{
  "arch": "swin",
  "horizontal_flip": false,
  "method": "simclr",
  "norm": "layernorm",
  "projector_out": 128,
  "init": "lecun_normal",
  "muon_scale": "original",
  "adamw_lr_other_params": 0.0026,
  "steps": 5800,
  "epochs": 17.6,
  "adamw_weight_decay_other_params": 0.05
}
Rows from block 5 of a small self-supervised image encoder, named by matrix and row number. Rows with one number belong to one neuron. Each number is 128 + 24 x the weight over its row's rms, rounded and kept within 0 to 255. All counts start at 0. Numbers have three digits each.
After each neuron's rows are labels from the 100 images, of 14976, where the neuron reaches its highest value: "top examples" is what is common among them. Only what is clearly more common there than usual is listed. The data: capsule endoscopy frames (Kvasir-Capsule). In brackets: how many of the 100.
# fc1: MLP up (model.blocks.5.mlp.fc1.weight, 768x192), inputs 96-191
# fc2: MLP down (model.blocks.5.mlp.fc2.weight, 192x768, transposed), outputs 96-191

fc1.736:144116121159121123122110142051178111141117149118166120144124150100136125097161125121127114106117110132158129142107127178153136070156107098122146100136107104158104133156155098150168133139160100165065121159132118123155131119147115126104124111092105100099156175122147105136105136119127162083
fc2.736:104118101149136115125121152137118086099161136151121089153148105143148148149110126118120101152145092131102129162095180151173150109139122120127159137148104082123123149114106132120121128082131117118150164083145158097137168143169139126130159136127148188137130153083085101081085139103156142090
top examples: finding: blood fresh (50); finding: ileocecal valve (28)

fc1.177:106151120137121119177133137127127095143129123152099103122141130169137121109124163141120180144149156143138146118160127123133168110133091096147139139136110063117107145125101125117116126084113156146135091097134128123134114163136150129132128133130131127159136129149140124116145130123083107094
fc2.177:109137123110109152111147117147099075141138151144149112094092146118152165155099154124128113202114113116138118176095085094113132124126129172111130121135175174126149139103135128096147082153104113098139152097117165167142128144138109133097105109101126117140113116117110122135055152150130100163
top examples: finding: pylorus (34)

fc1.582:147132130083167134154119177128104159105094136152122140151120153117123147136090179179127140125107133174145154135097171135139146132134128168112124117141118141107120103152112113119108150135140130155149100116131111136091167106166135142127142127155141103064099106156086152087172103114122150172
fc2.582:153161155070142120134128089127122108149129152151125127095132100127157106138086116093113164120095092142113130087120116124127116074125173103136131115172158176152133111150111122117127118108151145156156182124144118103124116128130145104176115097176126200187118141106127131102107151120105122075
top examples: finding: pylorus (30)

fc1.521:185127122078130112153111157128164156109125148122154106144134133108165131191130162131167124110102100153094182141096139124151102090104125132106114126135086160145126119149103147119127107132123113112094097079101132153116125136142127121150107147099162135134112133135070168093146104130153110135
fc2.521:151157183092157147107108125082098129135123135163138143126144146087106117129079133169069146139134101119116127135111101103124122124125160128141150153189128134098141123145123137091120101144156130110145117079090096158141119101158110163105140087142101154154149157085143107141111123107151132104
top examples: finding: pylorus (26)

fc1.2:124160131141123106159124154098140105128127134136187109130165143107100099094123162145132181090104128126161145103121142111102137110153120158126125102129130111074117130163150139185134123101129125091092137131173120130172101110170147122133135098126122063076175163126166133169114134131121147106
fc2.2:137143086135123148112084116100189129136106080130169125146160134136137103133113135127125121137126144133154141170094173111112115099122113099112195129166125134143126135082164114145095111145137104144173112088150154096121164151107148184111129112155132157113119172084123135138048150145132129116
top examples: finding: blood fresh (32); finding: ileocecal valve (26)

fc1.344:099151160139103098095115116126117122146136135172166107098111134095086131114116132153147135099147061117169151107168129103084141145142135139137140154132169083134108106113096116103162145144114187125145136157067130144157134135172089133164118120151123133139156156122119123105107127109149156141
fc2.344:081158120095146156134125131097159199124134112082106128171138119137135101128127120131162119171096184091109154139116120114116118106133101134130146137118149146162089122094123139116106177118122110131069104133129112125107090117110135117120122084118114129111154143105138158097138090135097127102
top examples: finding: ileocecal valve (51)

fc1.490:064146122127097089148132158117100114124145136148125151105159136145163161159122129166099127107134105114159118102127131091131070109100093144133135118118122128100130132124126147152152104124105122083174145114105160142169107123152114144117073132117173174128109097125122180132078121117165109110
fc2.490:151149129121107134118138126143179152139142125076142082161123101136094174107115128055129133102089130160126141141143102166089146121134176081163087137131179123120162134164167136120202139121128140092150114109131093114133150124100116129085138103151143109127142141108164120135133118120092121146
top examples: finding: reduced mucosal view (40)

fc1.673:160095142092140104155101176124180152151121113110125112135164132075133145167105105163157162127111085092099161131135141118141105082116110153146084112097076100123156148135093135145135111109133105132139139097152095110124133116087109121119133148141138159132090169125131157151119096100157127146
fc2.673:108166138099154110100090146104114131100165121150105150094099148112123120168091143153109127128134118128097128153122133147158155156091151137139183110198122114091151142120137158135141119145122146165159127121109130164134119098097113126155113110117159107139128196089138136153166090065143097083
top examples: finding: pylorus (42)

fc1.425:115183142079100159119138126136140121101140149129107163127130111144122158116125156127132139119134112141112142112117115105138106150113113127093163122111122097116128121141123152104127123103136135119094105132102169096133114144164143137132099161111184130165103116113151188107100167100130120070
fc2.425:143093126137139141139152141117126129150085086090129111148091085170133131097123127125139125123130085091142114114073115163104106126114075144125115101129133139191115134129117089177121110155151133118139143175146140146093176142123122126163125120128101096091176080123148127151145126071149104101
top examples: finding: pylorus (28)

fc1.33:127135142106142137112084132115168163147131141115173134149128121091166151121143156114118076138114107131129147116099132154095096099173101097169182129122101110158120179143101121099102098089131113117095143099089085119104111113118122117133136143133121145177131136124108095181123144114135091095
fc2.33:130143132145070135161175154109111138114078121110115117148142114172106134109123141133114117114127088123137145152171107127157104139116120176115078116083119114106102128146163158121155122134149140120124142153138150120157111086103158167159137162081113151108127114120122117106117113110129132122
top examples: finding: ileocecal valve (68)

fc1.235:162135117113137126099129182121129167107113095142135136122138121128155128138111174168156160144110141153115118160089129142160091084117142148119085125138071115134141113153117194113098125099159116140099099096127120126132126125156161134129114150167139136117121080143075136126137171086134136160
fc2.235:152177125110144102115137095064100146117101144135090135154087147111130135111123112181083168119149105107124146113122113114076136117138149123119111119158110156107127137153117117110141093109144106170151142086073109151115094150147126129100104109172120175144121152127130137140143127122058162107
top examples: finding: pylorus (30)

fc1.666:113129105104129142107131117152143169127153124136105077120137141160112108071137158150140150129142140188164126158138113131100091086113096098124138149127110136167103102102127101147113169119123178144159137142152116133089096140151169129093115134159153138145162109122125133166131170099122135115
fc2.666:134128108158134098107109089137120096199133125146177133079125085174117127139125170123131126098118139080132127105129164125155124086113114140144172095133101108143145128127097104099116098098131149097142159118101146168135170131134088151146125101116116159141140158120070134111135152101100138106
top examples: finding: pylorus (55); finding: ileocecal valve (25)

fc1.154:151149116130111097113160152104136115163181088143107142120108122079112167103100083137133121097103162137126155123129147153150127133099181156105107161112155133156145099165088128151140177126119121148124069116107100129107123130140160126162139119156086158108142167137139151161146108092118111134
fc2.154:122120121135118131144123125152112093121102150142092128127103113136131108087079094103110148114122126138144164148135127126171143160172148121109120118125116157141131156144145150171129134155137147169146164103093148122116165126172122136154143116128144130140118111086144130144127169154181126085
top examples: finding: reduced mucosal view (31)

fc1.57:187137109134108128137127092112162157145070152177141097136078106137076114096134129151146117165128124153140149128113115151165124148067105091127148111126126124128160109118100122117148102134138150134132141086155130147148089150162123075123139095082151113124144139151117120149129099166141105137
fc2.57:115122132121169112142088066169079113112128143112134177102080131116140149110127159106128176131125105133096146135081110136129146128123142122132106171146151096113114104142102135099105081097132148085121137116162143172148168111131120164134122099085125148126137109132138113143102089151129149134
top examples: finding: pylorus (33)

fc1.295:136096124106129171060089104121134159167093132167086127147117107140102138117084150172094140149121102120156128160114111148113127076168133099118132146126114105150118115194125153102122172170112136118100129100093146136098151110125175129101112188159121139148138103120139169154132107114133157104
fc2.295:140101117148155120117138129164160109159123117092134101131144147100153099116148147127120133188080147110120087107118095119147165076088127145103154165127103135168128102112150120109123155166146092089144132098107147128129150114127116127117126091121153096073101112135150146171103120129122124158
top examples: finding: ileocecal valve (35)

fc1.246:100156158131137137109135103163105123134178126108157144122147110128119102130148153099133137105107165130064150111140117101109156175120100146117147124116140151147179114096117142103116168133106124106204144138096108137142151145109127097178157134112139141130100161105159119134089096126140096094
fc2.246:149118162138119118134093131151162139122107144101113070106125142167118136112099092116134154132142151139149114145101137118142143158094189117103138150143126115142142152111155130153154086107104124159144099104128146131089129114175112158076130121148128134139164061167112134148119136127162162119
top examples: finding: ileocecal valve (46); finding: reduced mucosal view (29)

fc1.72:130097106132132181097129142174162117133160121142145135130136107094165132150150125153118110131152122086131103130137130125178110103141157135095107066131138133148182126130131149133168129137088111156158143145147145151103099156111161115163188127141130090171127130152121162109116122134105135153
fc2.72:120152137092106122115145159097135114113093121139133123106131134136153096153113126143149101072096084122162125146141115117125090101090130133145098119130135114139103151110095122134098128155134129113102092128140141116177152190100152165121148114123151133114136164157149137142124086125091127177
top examples: finding: reduced mucosal view (26)

fc1.161:073145138090131094095137120138179173121155135128123127125140131159115160103161167139048116051156132122122154108128115166088114122144145163144111157123130171140142161154096151122117127152129107141111094127122118130130129160140147095099092134156122115109133127145132128145141157091108121157
fc2.161:152152100130089120081136140134148097131114136155160153107164148109101133111123120078114125121144128092118133130120109162160092167086153079151118124148169112134139101151120095171172103112079135105169137140114102116137139147137127161150121153144131098168157097133123132126109129114148140129
top examples: finding: angiectasia (26)

fc1.5:115127130138092105095151128122145160133134129102111100088118159127133142131137147141126119116132174145136143107185108094081067152109125140143122140161118134142144123085137124115074152137117108137166128134149144117087148127128096154090085109154111109117129175127105111099143128091137151147
fc2.5:128116090158142100132124124146121100108107151154136130122079133137148139108123147120136173121115125113091139195150146123144129122105105066149143123197143122130151105137096111129109126115132137117149112078168153184154153140130066150090122115155132105118124112124101163109101136130122153144
top examples: finding: ileocecal valve (48)

fc1.131:144129079166092165131103140086185108176168127105140139095127143134113140106122086098130124152113156134166141131157133147140129125132119126096144135091125175131161109145098118152140150117130118123137117147100075125141091105117109124152150090113112145094103134155151155154138124119181152137
fc2.131:107146087161155126167117110136094107124131126157137128181058121126141132113066116121155145128120139141123148167117122114142138159113156112086118139133129113167122180132107137106136149169168135106129132134152132116098174189135139111128137137144159156128096145078121115122082156125108128115
top examples: finding: reduced mucosal view (27); finding: ulcer (25)

fc1.674:137144140091118098111140086123167151114118154128062106107120159164091115168137106148172124089136111141132107133157154150133128108121111142148106135120105132105085153146122117164102092146170158131103115155142145143131147092127111113119091146128153150132114135087121134172084142078127136120
fc2.674:155132106149186153141122122121118129139131109130146149150136126166168146132148155144107127115092138131123088110110118131133136140081149130141136135155134132157153110106124098115146107094111110142184115120099046122149086149092120120124154100163115059129100148122141125128162143135150136157
top examples: finding: ileocecal valve (51)

fc1.165:110096120163113101133161110166129072123122119170110136106144158116158173158138121165155155137119144166119099128118106098089090140139089177134139120137110079145097127104142150141107129133142094090162127115133084164111128128118111158125123124105140146176139134166118121150115101113147149129
fc2.165:128131098106142119094124154089120143105174141154126101152132131126112133137129103155065111107136104111124134134174119150100130131108175095141116147114169106143156179147118120118138183112154155126109089142096122163147137098105179109108134131170110139093145156156128116152139161150097084113
top examples: finding: reduced mucosal view (49)

fc1.424:131143121106140132112161134178161137126103142116128130150144160150100172138139112126136121137159146158125071103132152152138100141146115124115086117104127138151125121150151102100136173064107083154114166138098120091149107123084120144139114123083108097132106137168112131113099137130140117077
fc2.424:147100128112122142117163133100119114123126124144146182153112136133153110112105129112134114157147097149125139118183130108108217094139089102091130155128136128136115097099134146109141139136088137138112121144130094122165126140152138141110115153134161120136128101136118118087091136162131167147
top examples: finding: reduced mucosal view (31)

fc1.211:134169109170122152145129092122081096118147123182131122164112110120122140137133152132124146119152127145094095158147136084126113138067127133165143086153137115157095166149152106143106126142112110165108103134148161127147165142115152130135113096159128127097113134176114135106138143096133116149
fc2.211:103126115135101159155118138148121158092128140084129179132108131089095132126110098173158148127143118124159087080127142123138119122166089133105123155118141117154168129119107111143144133104139159122156114205131121049111089146115143131136169158117157121132147111111117124143123181155132153116
top examples: finding: reduced mucosal view (27)

fc1.86:129116130123120132145133137088099109153093144134114104058109132164180137114148128125124107091090128153143168136147101096139115118128144134151150119169140117089084101129128175089097094161153183098086124104111121142117134116106113108153169111128139130175119123137133095158167118131151122109
fc2.86:120147149162136143146133079079154122135168136108093146103111137141157110162089151123107111171095139120131152144153127115159139117131095072109122103139135166132156145131161138123113076136098104131112115101104080121146088107139125118161129103071133136102095145107106107127117147138169134189
top examples: finding: foreign body (25)

fc1.301:106132135133176133165108131116142129152113144091134094152109108125129140130102105115087167094121120129115153124147089150095166140086179154112173153166106114136118101152100142126141115129125158152163155141100180132147126129153113147130156146163144100187159144159094103111140124149115143108
fc2.301:132126144158136179136093152153130153110154111137101072139114122124140054126160114168141151117136176117187144101117100157101081139135113117111107102118131146139136176113090123072116134125086180117106126121116137129124075125095135077139132126142151131103142142098129152120112146168142078140
top examples: finding: pylorus (56)

fc1.598:140123153103109128142084138086132109101082120118112129129150190127101108143135119106143147114117101135164137098105118063170141143165145159109117086149145115124079111162112109146124139124146129143174112112096147106162101115133134133178154146141144135125097106128071141080144122167118091167
fc2.598:118102138127162129177111108148117099142138138188152184087135153154154136129113144135118127139144087105122181133101153137127114154109142112148177067141109136130138122128097131086133121071109134155149135137109126149126162128143119096140107097121127187135154151075141119139142117100122148113
top examples: finding: pylorus (37)

fc1.462:129123105163110125110136169134167133086104112146109137145110146167166115092156173108140120164108129136151131207146135145114102157134111148173125107180147164153143122158153152108123112149122141104130120133130116118071124128117169147159103144102141122060141117100095124136095142099090127133
fc2.462:140103121118115099120153108177105158118106154098111120161131164141111147161113131188136139160125132148142134087089121107164192110114126123088158157110112131176152166110126154115148167152132139124157120142154087135092123134081084119092099104141125131133125108130125159108072128154121106138
top examples: finding: foreign body (28)

fc1.552:093139117143126174133107124119179109113166128100068117087151117133184152130163134150135137100137113083119117106111121135089103169125126173142140089105146137117172135165117150102130168122121140125132087138150146100124149125089153148146179158140142108139114152101120153131097144114141118116
fc2.552:187117129131134136103140126133099131125120107142172164153113160135137112091139126106121141177098144151091111147131142156090156118161116114140116121112106141168088158117182127109141063102128084143117147130166098170107111156159150146115137107127137135116122142134132107133133104164152112133
top examples: finding: reduced mucosal view (32)

fc1.629:135102106122122113106138126118120133128168110098137142121117122164096142107161089172096162126117126112116105119159107105159126126147130168122128123113152138105129085134119158087109088070119132099097104138124100114112140085136144132137135132073133134119136122098158098150167173112105138115
fc2.629:142155156110129161089162118132131187125121156087125116142123126097103104082119205131133123124142095132138141152129174102111120158121136101120136123127117134147160123108137097119116092098125103097098115132138092149148145180143128146108143153110104169116114106137134156135127072133140142167
top examples: finding: reduced mucosal view (38)

fc1.145:126107137135115111109131127107156105112145132121077086073142145116119106136108123123147095168143134093145205107203107097105145103111120162111127147100103133083166107133139126106136151099125124094173166157107126128165165166152132120162117091124140180128132103128121148161099113125111139151
fc2.145:133122128138132125165149132140135165156093095102157120152118099107145145131143106118140140108093110163112094141049089135119093154180109124154124108149174101161131149094134145139163123115161192177127108094126141135100092124161140138081132180151173101120146139116120118093145140163106133111
top examples: finding: reduced mucosal view (38)

fc1.540:162135154133126131150111188065133123143133131130100142123107138135078169129106138102118098102151162142132182123099115102157145118108151136080138129109183142117106115133131162117108157147166121184177133169101073089132143117113134114124117137111098108101115137178129165110144124131134141097
fc2.540:143106142108110151123133132156124116186120124096117146104116079156160116147103150115094129122120115138114139107111135120146129141123150082117141121153132138102158174166085098143107143106151149149159138127128137133087113135174175172158102105137152158125105115115174139154085185087105117133
top examples: finding: ulcer (30)

fc1.758:135111129100083130121122175103112134106117125150120124153156147107107102117112154165098140125142122168138138111107164104140115113118132160111136140128142135075117077126139143131110134121122143145141114105081125140138155131156124153147134111126187107080148140172128155108129159108118136167
fc2.758:161139184113172134101101118100158140157137159141090170105138119145145108109149129110114118150122139096119161137097138119180105125110116111127119101203125139137104148153107140133148144113116123118179132081147148110129141155142092104121163107107102140162120112105139120149143125140104130118
top examples: finding: pylorus (27)

fc1.316:128135126102126148148123139107099141107156153162165133136150164118130139138109122158135123167107132135116108143132113098130129109143083200093146129095135098128169165115127167168071092141130180176114090137122082148131126121121116072113154125119104145141078139102084135117162172135187140138
fc2.316:191095153084091147125135155159138109109144134117138130061113118071121112132111100142037139158154127177129188143118144111135095129154170137094150146155141140147109151136129115130130097110097138131154133126121096100145132172141095097152162145139138147092109154129136137122145126084122102142
top examples: finding: foreign body (25)

fc1.245:143115144115184132124145115079121127089178104164138157126129127127119125135191116071097119099142138166127152097154129138093126145140105169130151148124159169133118088141090129113143130143120071126136116172132136122148164123128105102135121132165057116108107124117120139137130103134100094101
fc2.245:112166132111116139100151135103112076164096164126089147109142152136107173141094121123115107148115107090127127182126118130135105178181166162122120113096105105116110098137143077115128137112100125123086104157124128125122084125143120112119096122107139140141144151112145089133165145080143116104
top examples: finding: reduced mucosal view (46)

fc1.223:131095145128143118130119146135158126120168111139097158132139116124132101098155106054096139099167112128143131122143111136126181134129146119117102153113139133109115096105146152101129142134137109123143100118140129126099113119116123113146105105181158148131159115113122124167167131126090105103
fc2.223:152159130088142138145114164076076149077155155133100105145120138141093161144100141163135154117113133149097140150134125148122114157135102138112093146151142123152095098123127125130136122105137129167109156116141086143127159097147126168087127098100140082098127124122144090088157084138155137116
top examples: finding: reduced mucosal view (28)