config = dict(
    model='self-supervised image encoder',
    horizontal_flip=False,
    activation='gelu',
    parallel_block=False,
    projector_out=128,
    temperature=0.2,
    residual_init='none',
    optimizer='muon',
    grad_clip=3.0,
    weight_decay=0.05,
)
Rows from block 6 of a small self-supervised image encoder, named by matrix and row number. Rows with one number belong to one neuron. Each number is 128 + 32 x the weight over its row's rms, rounded and kept within 0 to 255. All counts start at 0.
After each neuron's rows are labels from the 100 images, of 14976, where the neuron reaches its highest value: "top examples" is what is common among them; "colour at peak" is the nearest of a few named colours to the mean colour under the peak. Only what is clearly more common there than usual is listed. The data: capsule endoscopy frames (Kvasir-Capsule).
# fc1: MLP up (model.blocks.6.mlp.fc1.weight, 1536x384), inputs 256-383
# fc2: MLP down (model.blocks.6.mlp.fc2.weight, 384x1536, transposed), outputs 256-383

fc1.195 [134  90 124  69 132  70 177 102  83 128 119 134 130 147 148 103 102 146 124 106 125 151 135 134 195 132 124 139 139 132 166 106 175 110 125 138 147  58 162 120 123  93 168 172 126 108  69 129 207 118  87  86 202 143 163  99 151  98 152 126  96 156 134 133  89 139 151 169 114  87 144 128  97 136 157  81 141 102  96 115  71 141 102  64 117 123 117 155 119 129 149  93 122 114 170 104 171  63 177 122 159 147 198 142 122 172 165 173  68 147 147 105 105 159 126  94 183  81 139 207 131 143 141 161  67 187  97 148]
fc2.195 [137 142 151 155 147  71  81 175 129 155  99 133 109  87  95 149 151 127 107 158  94 139  97 108 106 151 142 140  72 170 140  44 129 108  99  80  62 119  68 145  97  73 157 159 138 121 115 108  60 109 120 146 123 122 160 125 101 167 125 255 156 129 138 184 130 123  86 126 127 181 112 137 110 140 122 146 117 109 210 131 145 127 132 141  93 158 102 104 104 203 141 140 143  85  90 129 111 118 163 116 148 105 182 145 119 138 124 185 147 160 130 131 144 178 111  83  85 149 141 100 104 139 154 125 149 103 133 139]
top examples: finding: reduced mucosal view
colour at peak: grey; orange

fc1.607 [172 150 148 119  73 137 104 140 115  79 154 138  95  79 130 168 124 144 110 172 125 127 163 139 123 138 138 157 137 140 157 135 132 142 124  73  75 152 129 143 108 106 121  82 142 104 106 107 147 154 149  94 121 125 110 166 145 135  87 128 113 152 138 135 176  82 107 151 149 103 183 158 158  63 137 173 179 178 126 107 165 156 194 119 169 136 121 110 149 151 196 112 130 104  66 151 175  88 138 115 141 151 138 111 131 124 101 118 146 106 141 160 119 170 133 103 176  82  83 108 149 127 164 183 183 116 134 124]
fc2.607 [103 153 120 123 134 196 108 130 111 114 163 131  66 139 117 159 128  73 120 126 125 143 111 116 171 130 155  94 111 135 119 140 172 184 114 107 102 135 208 138 120  91 146 155 121 148 189 105 146 168 121  90  95 185  62 130 104 148 134 118 126 128 103  58 116 112 152 156 105  87 144  51  56 125 115  77 127 131 128 157 132 154 144 120 141 102 119 125 174  96 106 149 129 156 169 141 151 138 166 114 144 175  80  96  96 126  90 136 163 138 174 150 144 192 114 146 151 101 149 100 136 110 113 219 146 102 143 126]
top examples: finding: angiectasia
colour at peak: orange

fc1.90 [105 183 126 112 144 121 176 190 128 145 163  81 134 106 104 149 153 123 153 165 164 188 167 159 132 157  90 150 131 126 103 161 118 117 180 182  79 118 117  69 162 145 167 122 103 133 124 169  93 113  83 137 112 120 135 100 156 143  91 149 114 164 163 134 162 132 163 129  95  94 115  97 109 116 132 162 104 117 208  74 140 148  93  98 102  60 117 107  51  99 135 183 124 110  80 113 140 161 106 132 115  81 114 166 133 118 148  60 144 155 134 116 168 152 150  79 125 185  81 111 156 188 116 108 117 145 124  77]
fc2.90 [168 113 143 121 212  88 138  91  85 141 187 170  59 124 188 119 157 159 177  36 176 113 127  80 147 133 153 142 140 109  95 136 114 127 108 125 147 171 158 162 159 162 149 168 140 121 174 144 125 122  94 109 105 102 129 139 121 103  99 163 175 123  90  95 129  93 130 132 128 127 155  45 102 111 170  84 140 186 153  96 108  80 133 131 136 182 133 153 134 165 139 120 114 149 166 128 162 106 174 195  97 169 151 142 115  89 108 165 139 124  90 159 116 119 179  86 139 119 114 113 159  63 116 163 133 113 128 144]
top examples: finding: ileocecal valve; finding: reduced mucosal view
colour at peak: orange

fc1.102 [108 145 132  79 182 194 142 136  89  35 132 120 127 156 133  91 146 101 115 146 106  97 106 105 124 154 120 134 118 135 179 147 212 158  95 110 109  73 136 134 173 143 160 139 102 145 138 105 137 140  74 162 108 144  90  81  96 147 112 169 113 168 102 202 109 165 173 140 133  85  82 149 103 183 125 120 178 138 164 161 126 152 151 122 155 153 164  97 135 116  86 128  93  94 113 117 135 160 119 126 129 130 163 102 138  83 192 153 136 119 158 130 176 118 141 110 136 114 161  98 181 120 140 160 161 153 198 123]
fc2.102 [135 125 131 122  92  99 169 120 118 162 139 135  91 132 120 119  76 152 151 121 142 146 130 165 159  81 149 152 111 209 148  86 139 119 143 133 154 142 122  94 124 150 146 111 149 165 204  76 139 129 150 113 162 135 114 159 170 115 195 126 108 134 148 102 144  93  91  85 143 119 123 126 123 115  99 127  58 126  90 163 105 142 204 145 144  93  69  91 101  52 107 119 166 100 152 130 211 107 100 121 156 144 114 128 127 100 132 176 128 135  70 136 103 132 152  81  99 202  90 108  69 139 159 119 115  65 139 144]
top examples: finding: reduced mucosal view
colour at peak: grey

fc1.436 [148 170 113  97  63  76 103 198  74  76 109  79 104  97 101 110 146  41 167  80 151 104 139 117 112 162 133 135 186 212 180  79 180 138 111 150 124 129 133 151 122 136 150  99 113 141 100 141 134 165  82 110 113 119 131  99 148  95  71 120 141 151 195 139 134  77  94 215 151  86  66 165 104 137 145 147 118 129 142 124 163 168 157 110  73 135 132  62  93 123 122 194 136 108 131 157 110 106 109 123 137  68 103 126 136 170 160 197 120 165 111 120 123 125 112  68 114 118 189 146  87 164 135 151 121 176 117 151]
fc2.436 [133 127 153 207 143 189  85 154 111 143 168 105  95 107 171 149 123 138  90  99 105 133 121 109 162 129 186 113 128 119 146 125  84  89 102 133 156 169 138 133 131 134 199 136  82 124 124 113 123 106  84 216 127 119 112 154 185 158  98 187 146 141 100  87 133 153 144  50 116 172 156  89 108  77  75  93 134 123 142 130  65 130 111 124 103 108  96 218 138 129  95 135 111 134 151 126 153 106 136 223  98 125 191 112 105 111 141 142  97 103 126 169 109 165 131 159  99 166 113 144 113 140 145 155 123 101 186 115]
top examples: finding: ileocecal valve; finding: reduced mucosal view
colour at peak: orange; grey

fc1.438 [ 94 112  86 119 122 142 128 182 120 107 158 189 192 175 160 111 170 152 158 148 126  98 140 184 177 153 156 122 127  79 132  86 143 122 136 117 145 144 150  94 110 131  89 130  61 137 150 113 100 123  68 100 115 173 130 114 141 100 141 111 130 121 162 157  83  71 107 131 125  98  87 109 166 168 212 124  73 176 175 105 180  77 150 134 143 139  89 107 158  84 100 154 165 173 130 191 194 154  97  48 137 168 139 129 175  73  86 130 144 156 119 111 150  73  93  78 172 124 126 116 183 191 137 135 115 128 156 167]
fc2.438 [ 75 159 164 110 189 177  80  74 187 112 138 103 115 124 122 140  85 130 147 108 109  47 139 119  89 126 127 160 190  93 117 157 113 131 141  70 197 126 115 117  50 150 148 178 135 150  99  98 106  88 134 129 152 113 122  96 106 121 126 150 151 105 123 103 182  73 157  89 132  94 133 122 146 103  62 111  79 129 114 169  74 129 155 164 207 140  93 129 138 147 152 185  90 139 142  92 106 107  80 125 126  62 147  77  97 149 186 102  89 152 124 138 113 113 161 158 149 158  86 151 117 142 121 155 193 178 108 144]
top examples: finding: ileocecal valve
colour at peak: grey; orange

fc1.746 [155  95 125 158 104 119 161 114 107 160 114 102  92 164 135 128  70 100 140  55 129 176  78  90 151  86 144 132 122 119 165  93  94 102 151 116 151 142 153 152 156 126 199 167  61 150  89 122 145  62 180 131 114 132  63 152 176 143 132 146 127  93  78 156 111 145 119  39 123 125 151  64 108  85 151 128 142  96 100 132 102 141 175  93 154 117 127 152 130  67  99 141  22 105 126 160  92 110 133 125  98 157 134 113  71 155 139 102 154 170 155  79 165 124 117 103  86 137  91 143 172 158 115  93 122 147 136 155]
fc2.746 [137 163 187 117 156 100 104 128 155 103  97 121 129 154 197 151 130 146  96 176 138  91 134 135  93  97 116 165  77 121 113 136 107 106 127 129 172  95 111 136  87  95 107 105 113 127 122  95 124 181  87 209 104 125 119 101 131  71 141 187 154 138  96 132 117 147 100 109 110 100 147 182 114 152 133 132 116  99 125  96  95  92 113 159 121 117 127 114 151 123 104 183 146 155 113 151 190 119 138 133 159  86 180 202  90 191 153 143 126  74 129 122  91  72  66  57 209 185 115 125 144 167 172  85 151 128 170 112]
top examples: finding: ileocecal valve
colour at peak: grey

fc1.753 [100  91 115 178  69 131  81 172  91 154 135 197 104 159 106 183 151  78 143 130 111 112 111 175 108 101 209 165 164  68 183 164  74 128  97 199 150 110 106 142 140 127  69  83 140 144 167  99  91 191 182 127 181 154 159 102 117 123 104 118  65 171 136 130 133 118 158 219 144 169 122 159 129 113 158 156 100 137 114 193 105 146 129 119 117 140 155 132 103 115 168 121 138 120 143 126 130  96 151  80 143 157 103 145 121  96 143 180 186 135 173 188  78 148 122 153  86 154 116  71 121  61 164  98  65 116 164 109]
fc2.753 [186  87 121 157 106 145 159  77 122 125  94 118 110  99 170 132 110  96 114 145 164 132 133 170 111 159 127 157 117 128 131  95 100 116  83 177 109 194  64  84 133 134 147 133  87  61 117 152 172 128  92 104 173 121 162 181  74 112 153  73  79  70 113  96  84 169 127  97 147 161  97 157 151 125 157  95 171 115 128  85 147 116 144 144 128 113 109 135 141 111 136 126 110 126 186 107 125 147  93 169 108 137 104 205  40 118 155 126 159 166 106 191 105 138 103 153  97 151 104 113 136 126 143 112 141 177 126 159]
top examples: finding: ileocecal valve
colour at peak: black

fc1.590 [125 124 135 172 154 133 113 159 158 109 114 165 163 141 144 109 113 143  98 104 170 120 141 143 126 124 165 132 134  73 132  64 138  99 113  72 147  77 125 173 176 112 170 123 179 128 129 112 113 144 144 117 199 128 135  53 120 170 113  91 109 133 170 142 125 154 186 116 127 163 130 160 136 197 216 130 149 112 136 130 118 124 133 200 103  86 148 103 165 144  90  94 159 143 106 125 126 156  93 190 129 128 148 116 170  98 134 105 125 110 166 130  95 133 110  99 115 147 142 134 130  74 161 101 121 180 136 126]
fc2.590 [158 100 185 125  80  78 112  67 165 111 113  88 115  84 126 154 130 119 129 181 103 159  85  73  96  91  68  92  95 100 126  91 121 133 145  79  97 119 164 107 102 152 128 136 159 110 138 124 163 121 104  83 154 117  96 146 116 103 176  87 144 132  93 150 133 119 103 120 150 104 123 116 123 148  86 114  99 131 106 146  87 172 147 192 158  81  94 133  67 137 171 146 146 109 185 180 151 123 130 165 120  46 131 118  97 167 122 119 128 116  73 113  93 163 128 142 158 148 137 178 124 133 106  90 172  38 137 170]
top examples: finding: reduced mucosal view
colour at peak: orange

fc1.268 [120 136 121 114 108 187  96 126 135 108 106 154  92 130 218 142 131  98 152 183 145 148 111 134 170 125  88 132  86 140  98 100 113 117 107 137 160  69 139 112 101  92  93 133 114 117 111 105 111 166  98  88 145 115 107 153 110 108 148  83 131 100 131 152 221 105 148 149 102 143 173 158 129 110 187  87 128 119  78  79 144 143  91  93 107 156 155  97 160 139 106 178  79 106  74 115 109 116 168 101 129  83 118 110 142 218 150 161 105 100 103 148 126 157  95 136 128 162 135 117 152  45  67 123  95 113  90 159]
fc2.268 [114  99 148 139 134  98 154  85 118 130 147  60 120 106 114  83  67 120 109 127 156 188 130 139 163 145 153 108 170 106 141  88 125 130  65  79 109 151 145 114 133 171 178 145 121 162 101 144 102 127 130 187 118 143 152 121 114 151 108 168 148  97 130 125  69  96 114 100 120  80 152  98 110 141 145  97  69 139  73 101  97 134 136 148 188 116 130 103 150  71 152 123 125 221 160 131 129 102  96 163 106 116 144  98 162 131  71  91 144 121  98 108 181 105 160 107 167  83  81 126 181 178 167 139 126  99 153 138]
top examples: finding: angiectasia
colour at peak: orange

fc1.717 [112 141  87 160 148 171 175 186 105 102 130  76  85 142 157 184 168 138 129 158  86 183  97  87 144 129 118 179 125 115  64  92 125 142 154 108  94 130 138 100 102 130 135 106 164  95 140 154 154 182 130  97 125 175 151 109 165  89 172 108 133  87 131 118 110  92 133 154 102  86  90 149 142 112 137 117  84 141 127  98  87 102 112 120 121 152 123 113 154 125 124 171  87 168 115 175 113  70 152 106 143 122  76 173  50  89 140 178 100 117  63 101 107 188 150 111 128  34 115 181 149 102 151 107  96 153 142 183]
fc2.717 [ 93 135 150 114 149 145 126 126 134  62 134 129 107 112 101 153 108 143 164  76  97 131  97 165 137  62  54  86 127  69  89 139 118 108 170 128 236 148 109 117  77 100 107 117 149 139 158 131 108 158 160 124 142 176 128 129 131  91 103 149 140  61  74  92 107 151 154 108 137 123 142 109 147 119 141 205 118 252 132 130  83 102 184 139  93 114  93  87  58 120 172  85 129 117 129 134 161 166 105 123 138 135  88 128 126 158 143 144 198  97 151 135  56 119 135 111 131  87 141 117 143 174 157 131 169 158 159 103]
top examples: finding: ileocecal valve
colour at peak: grey; orange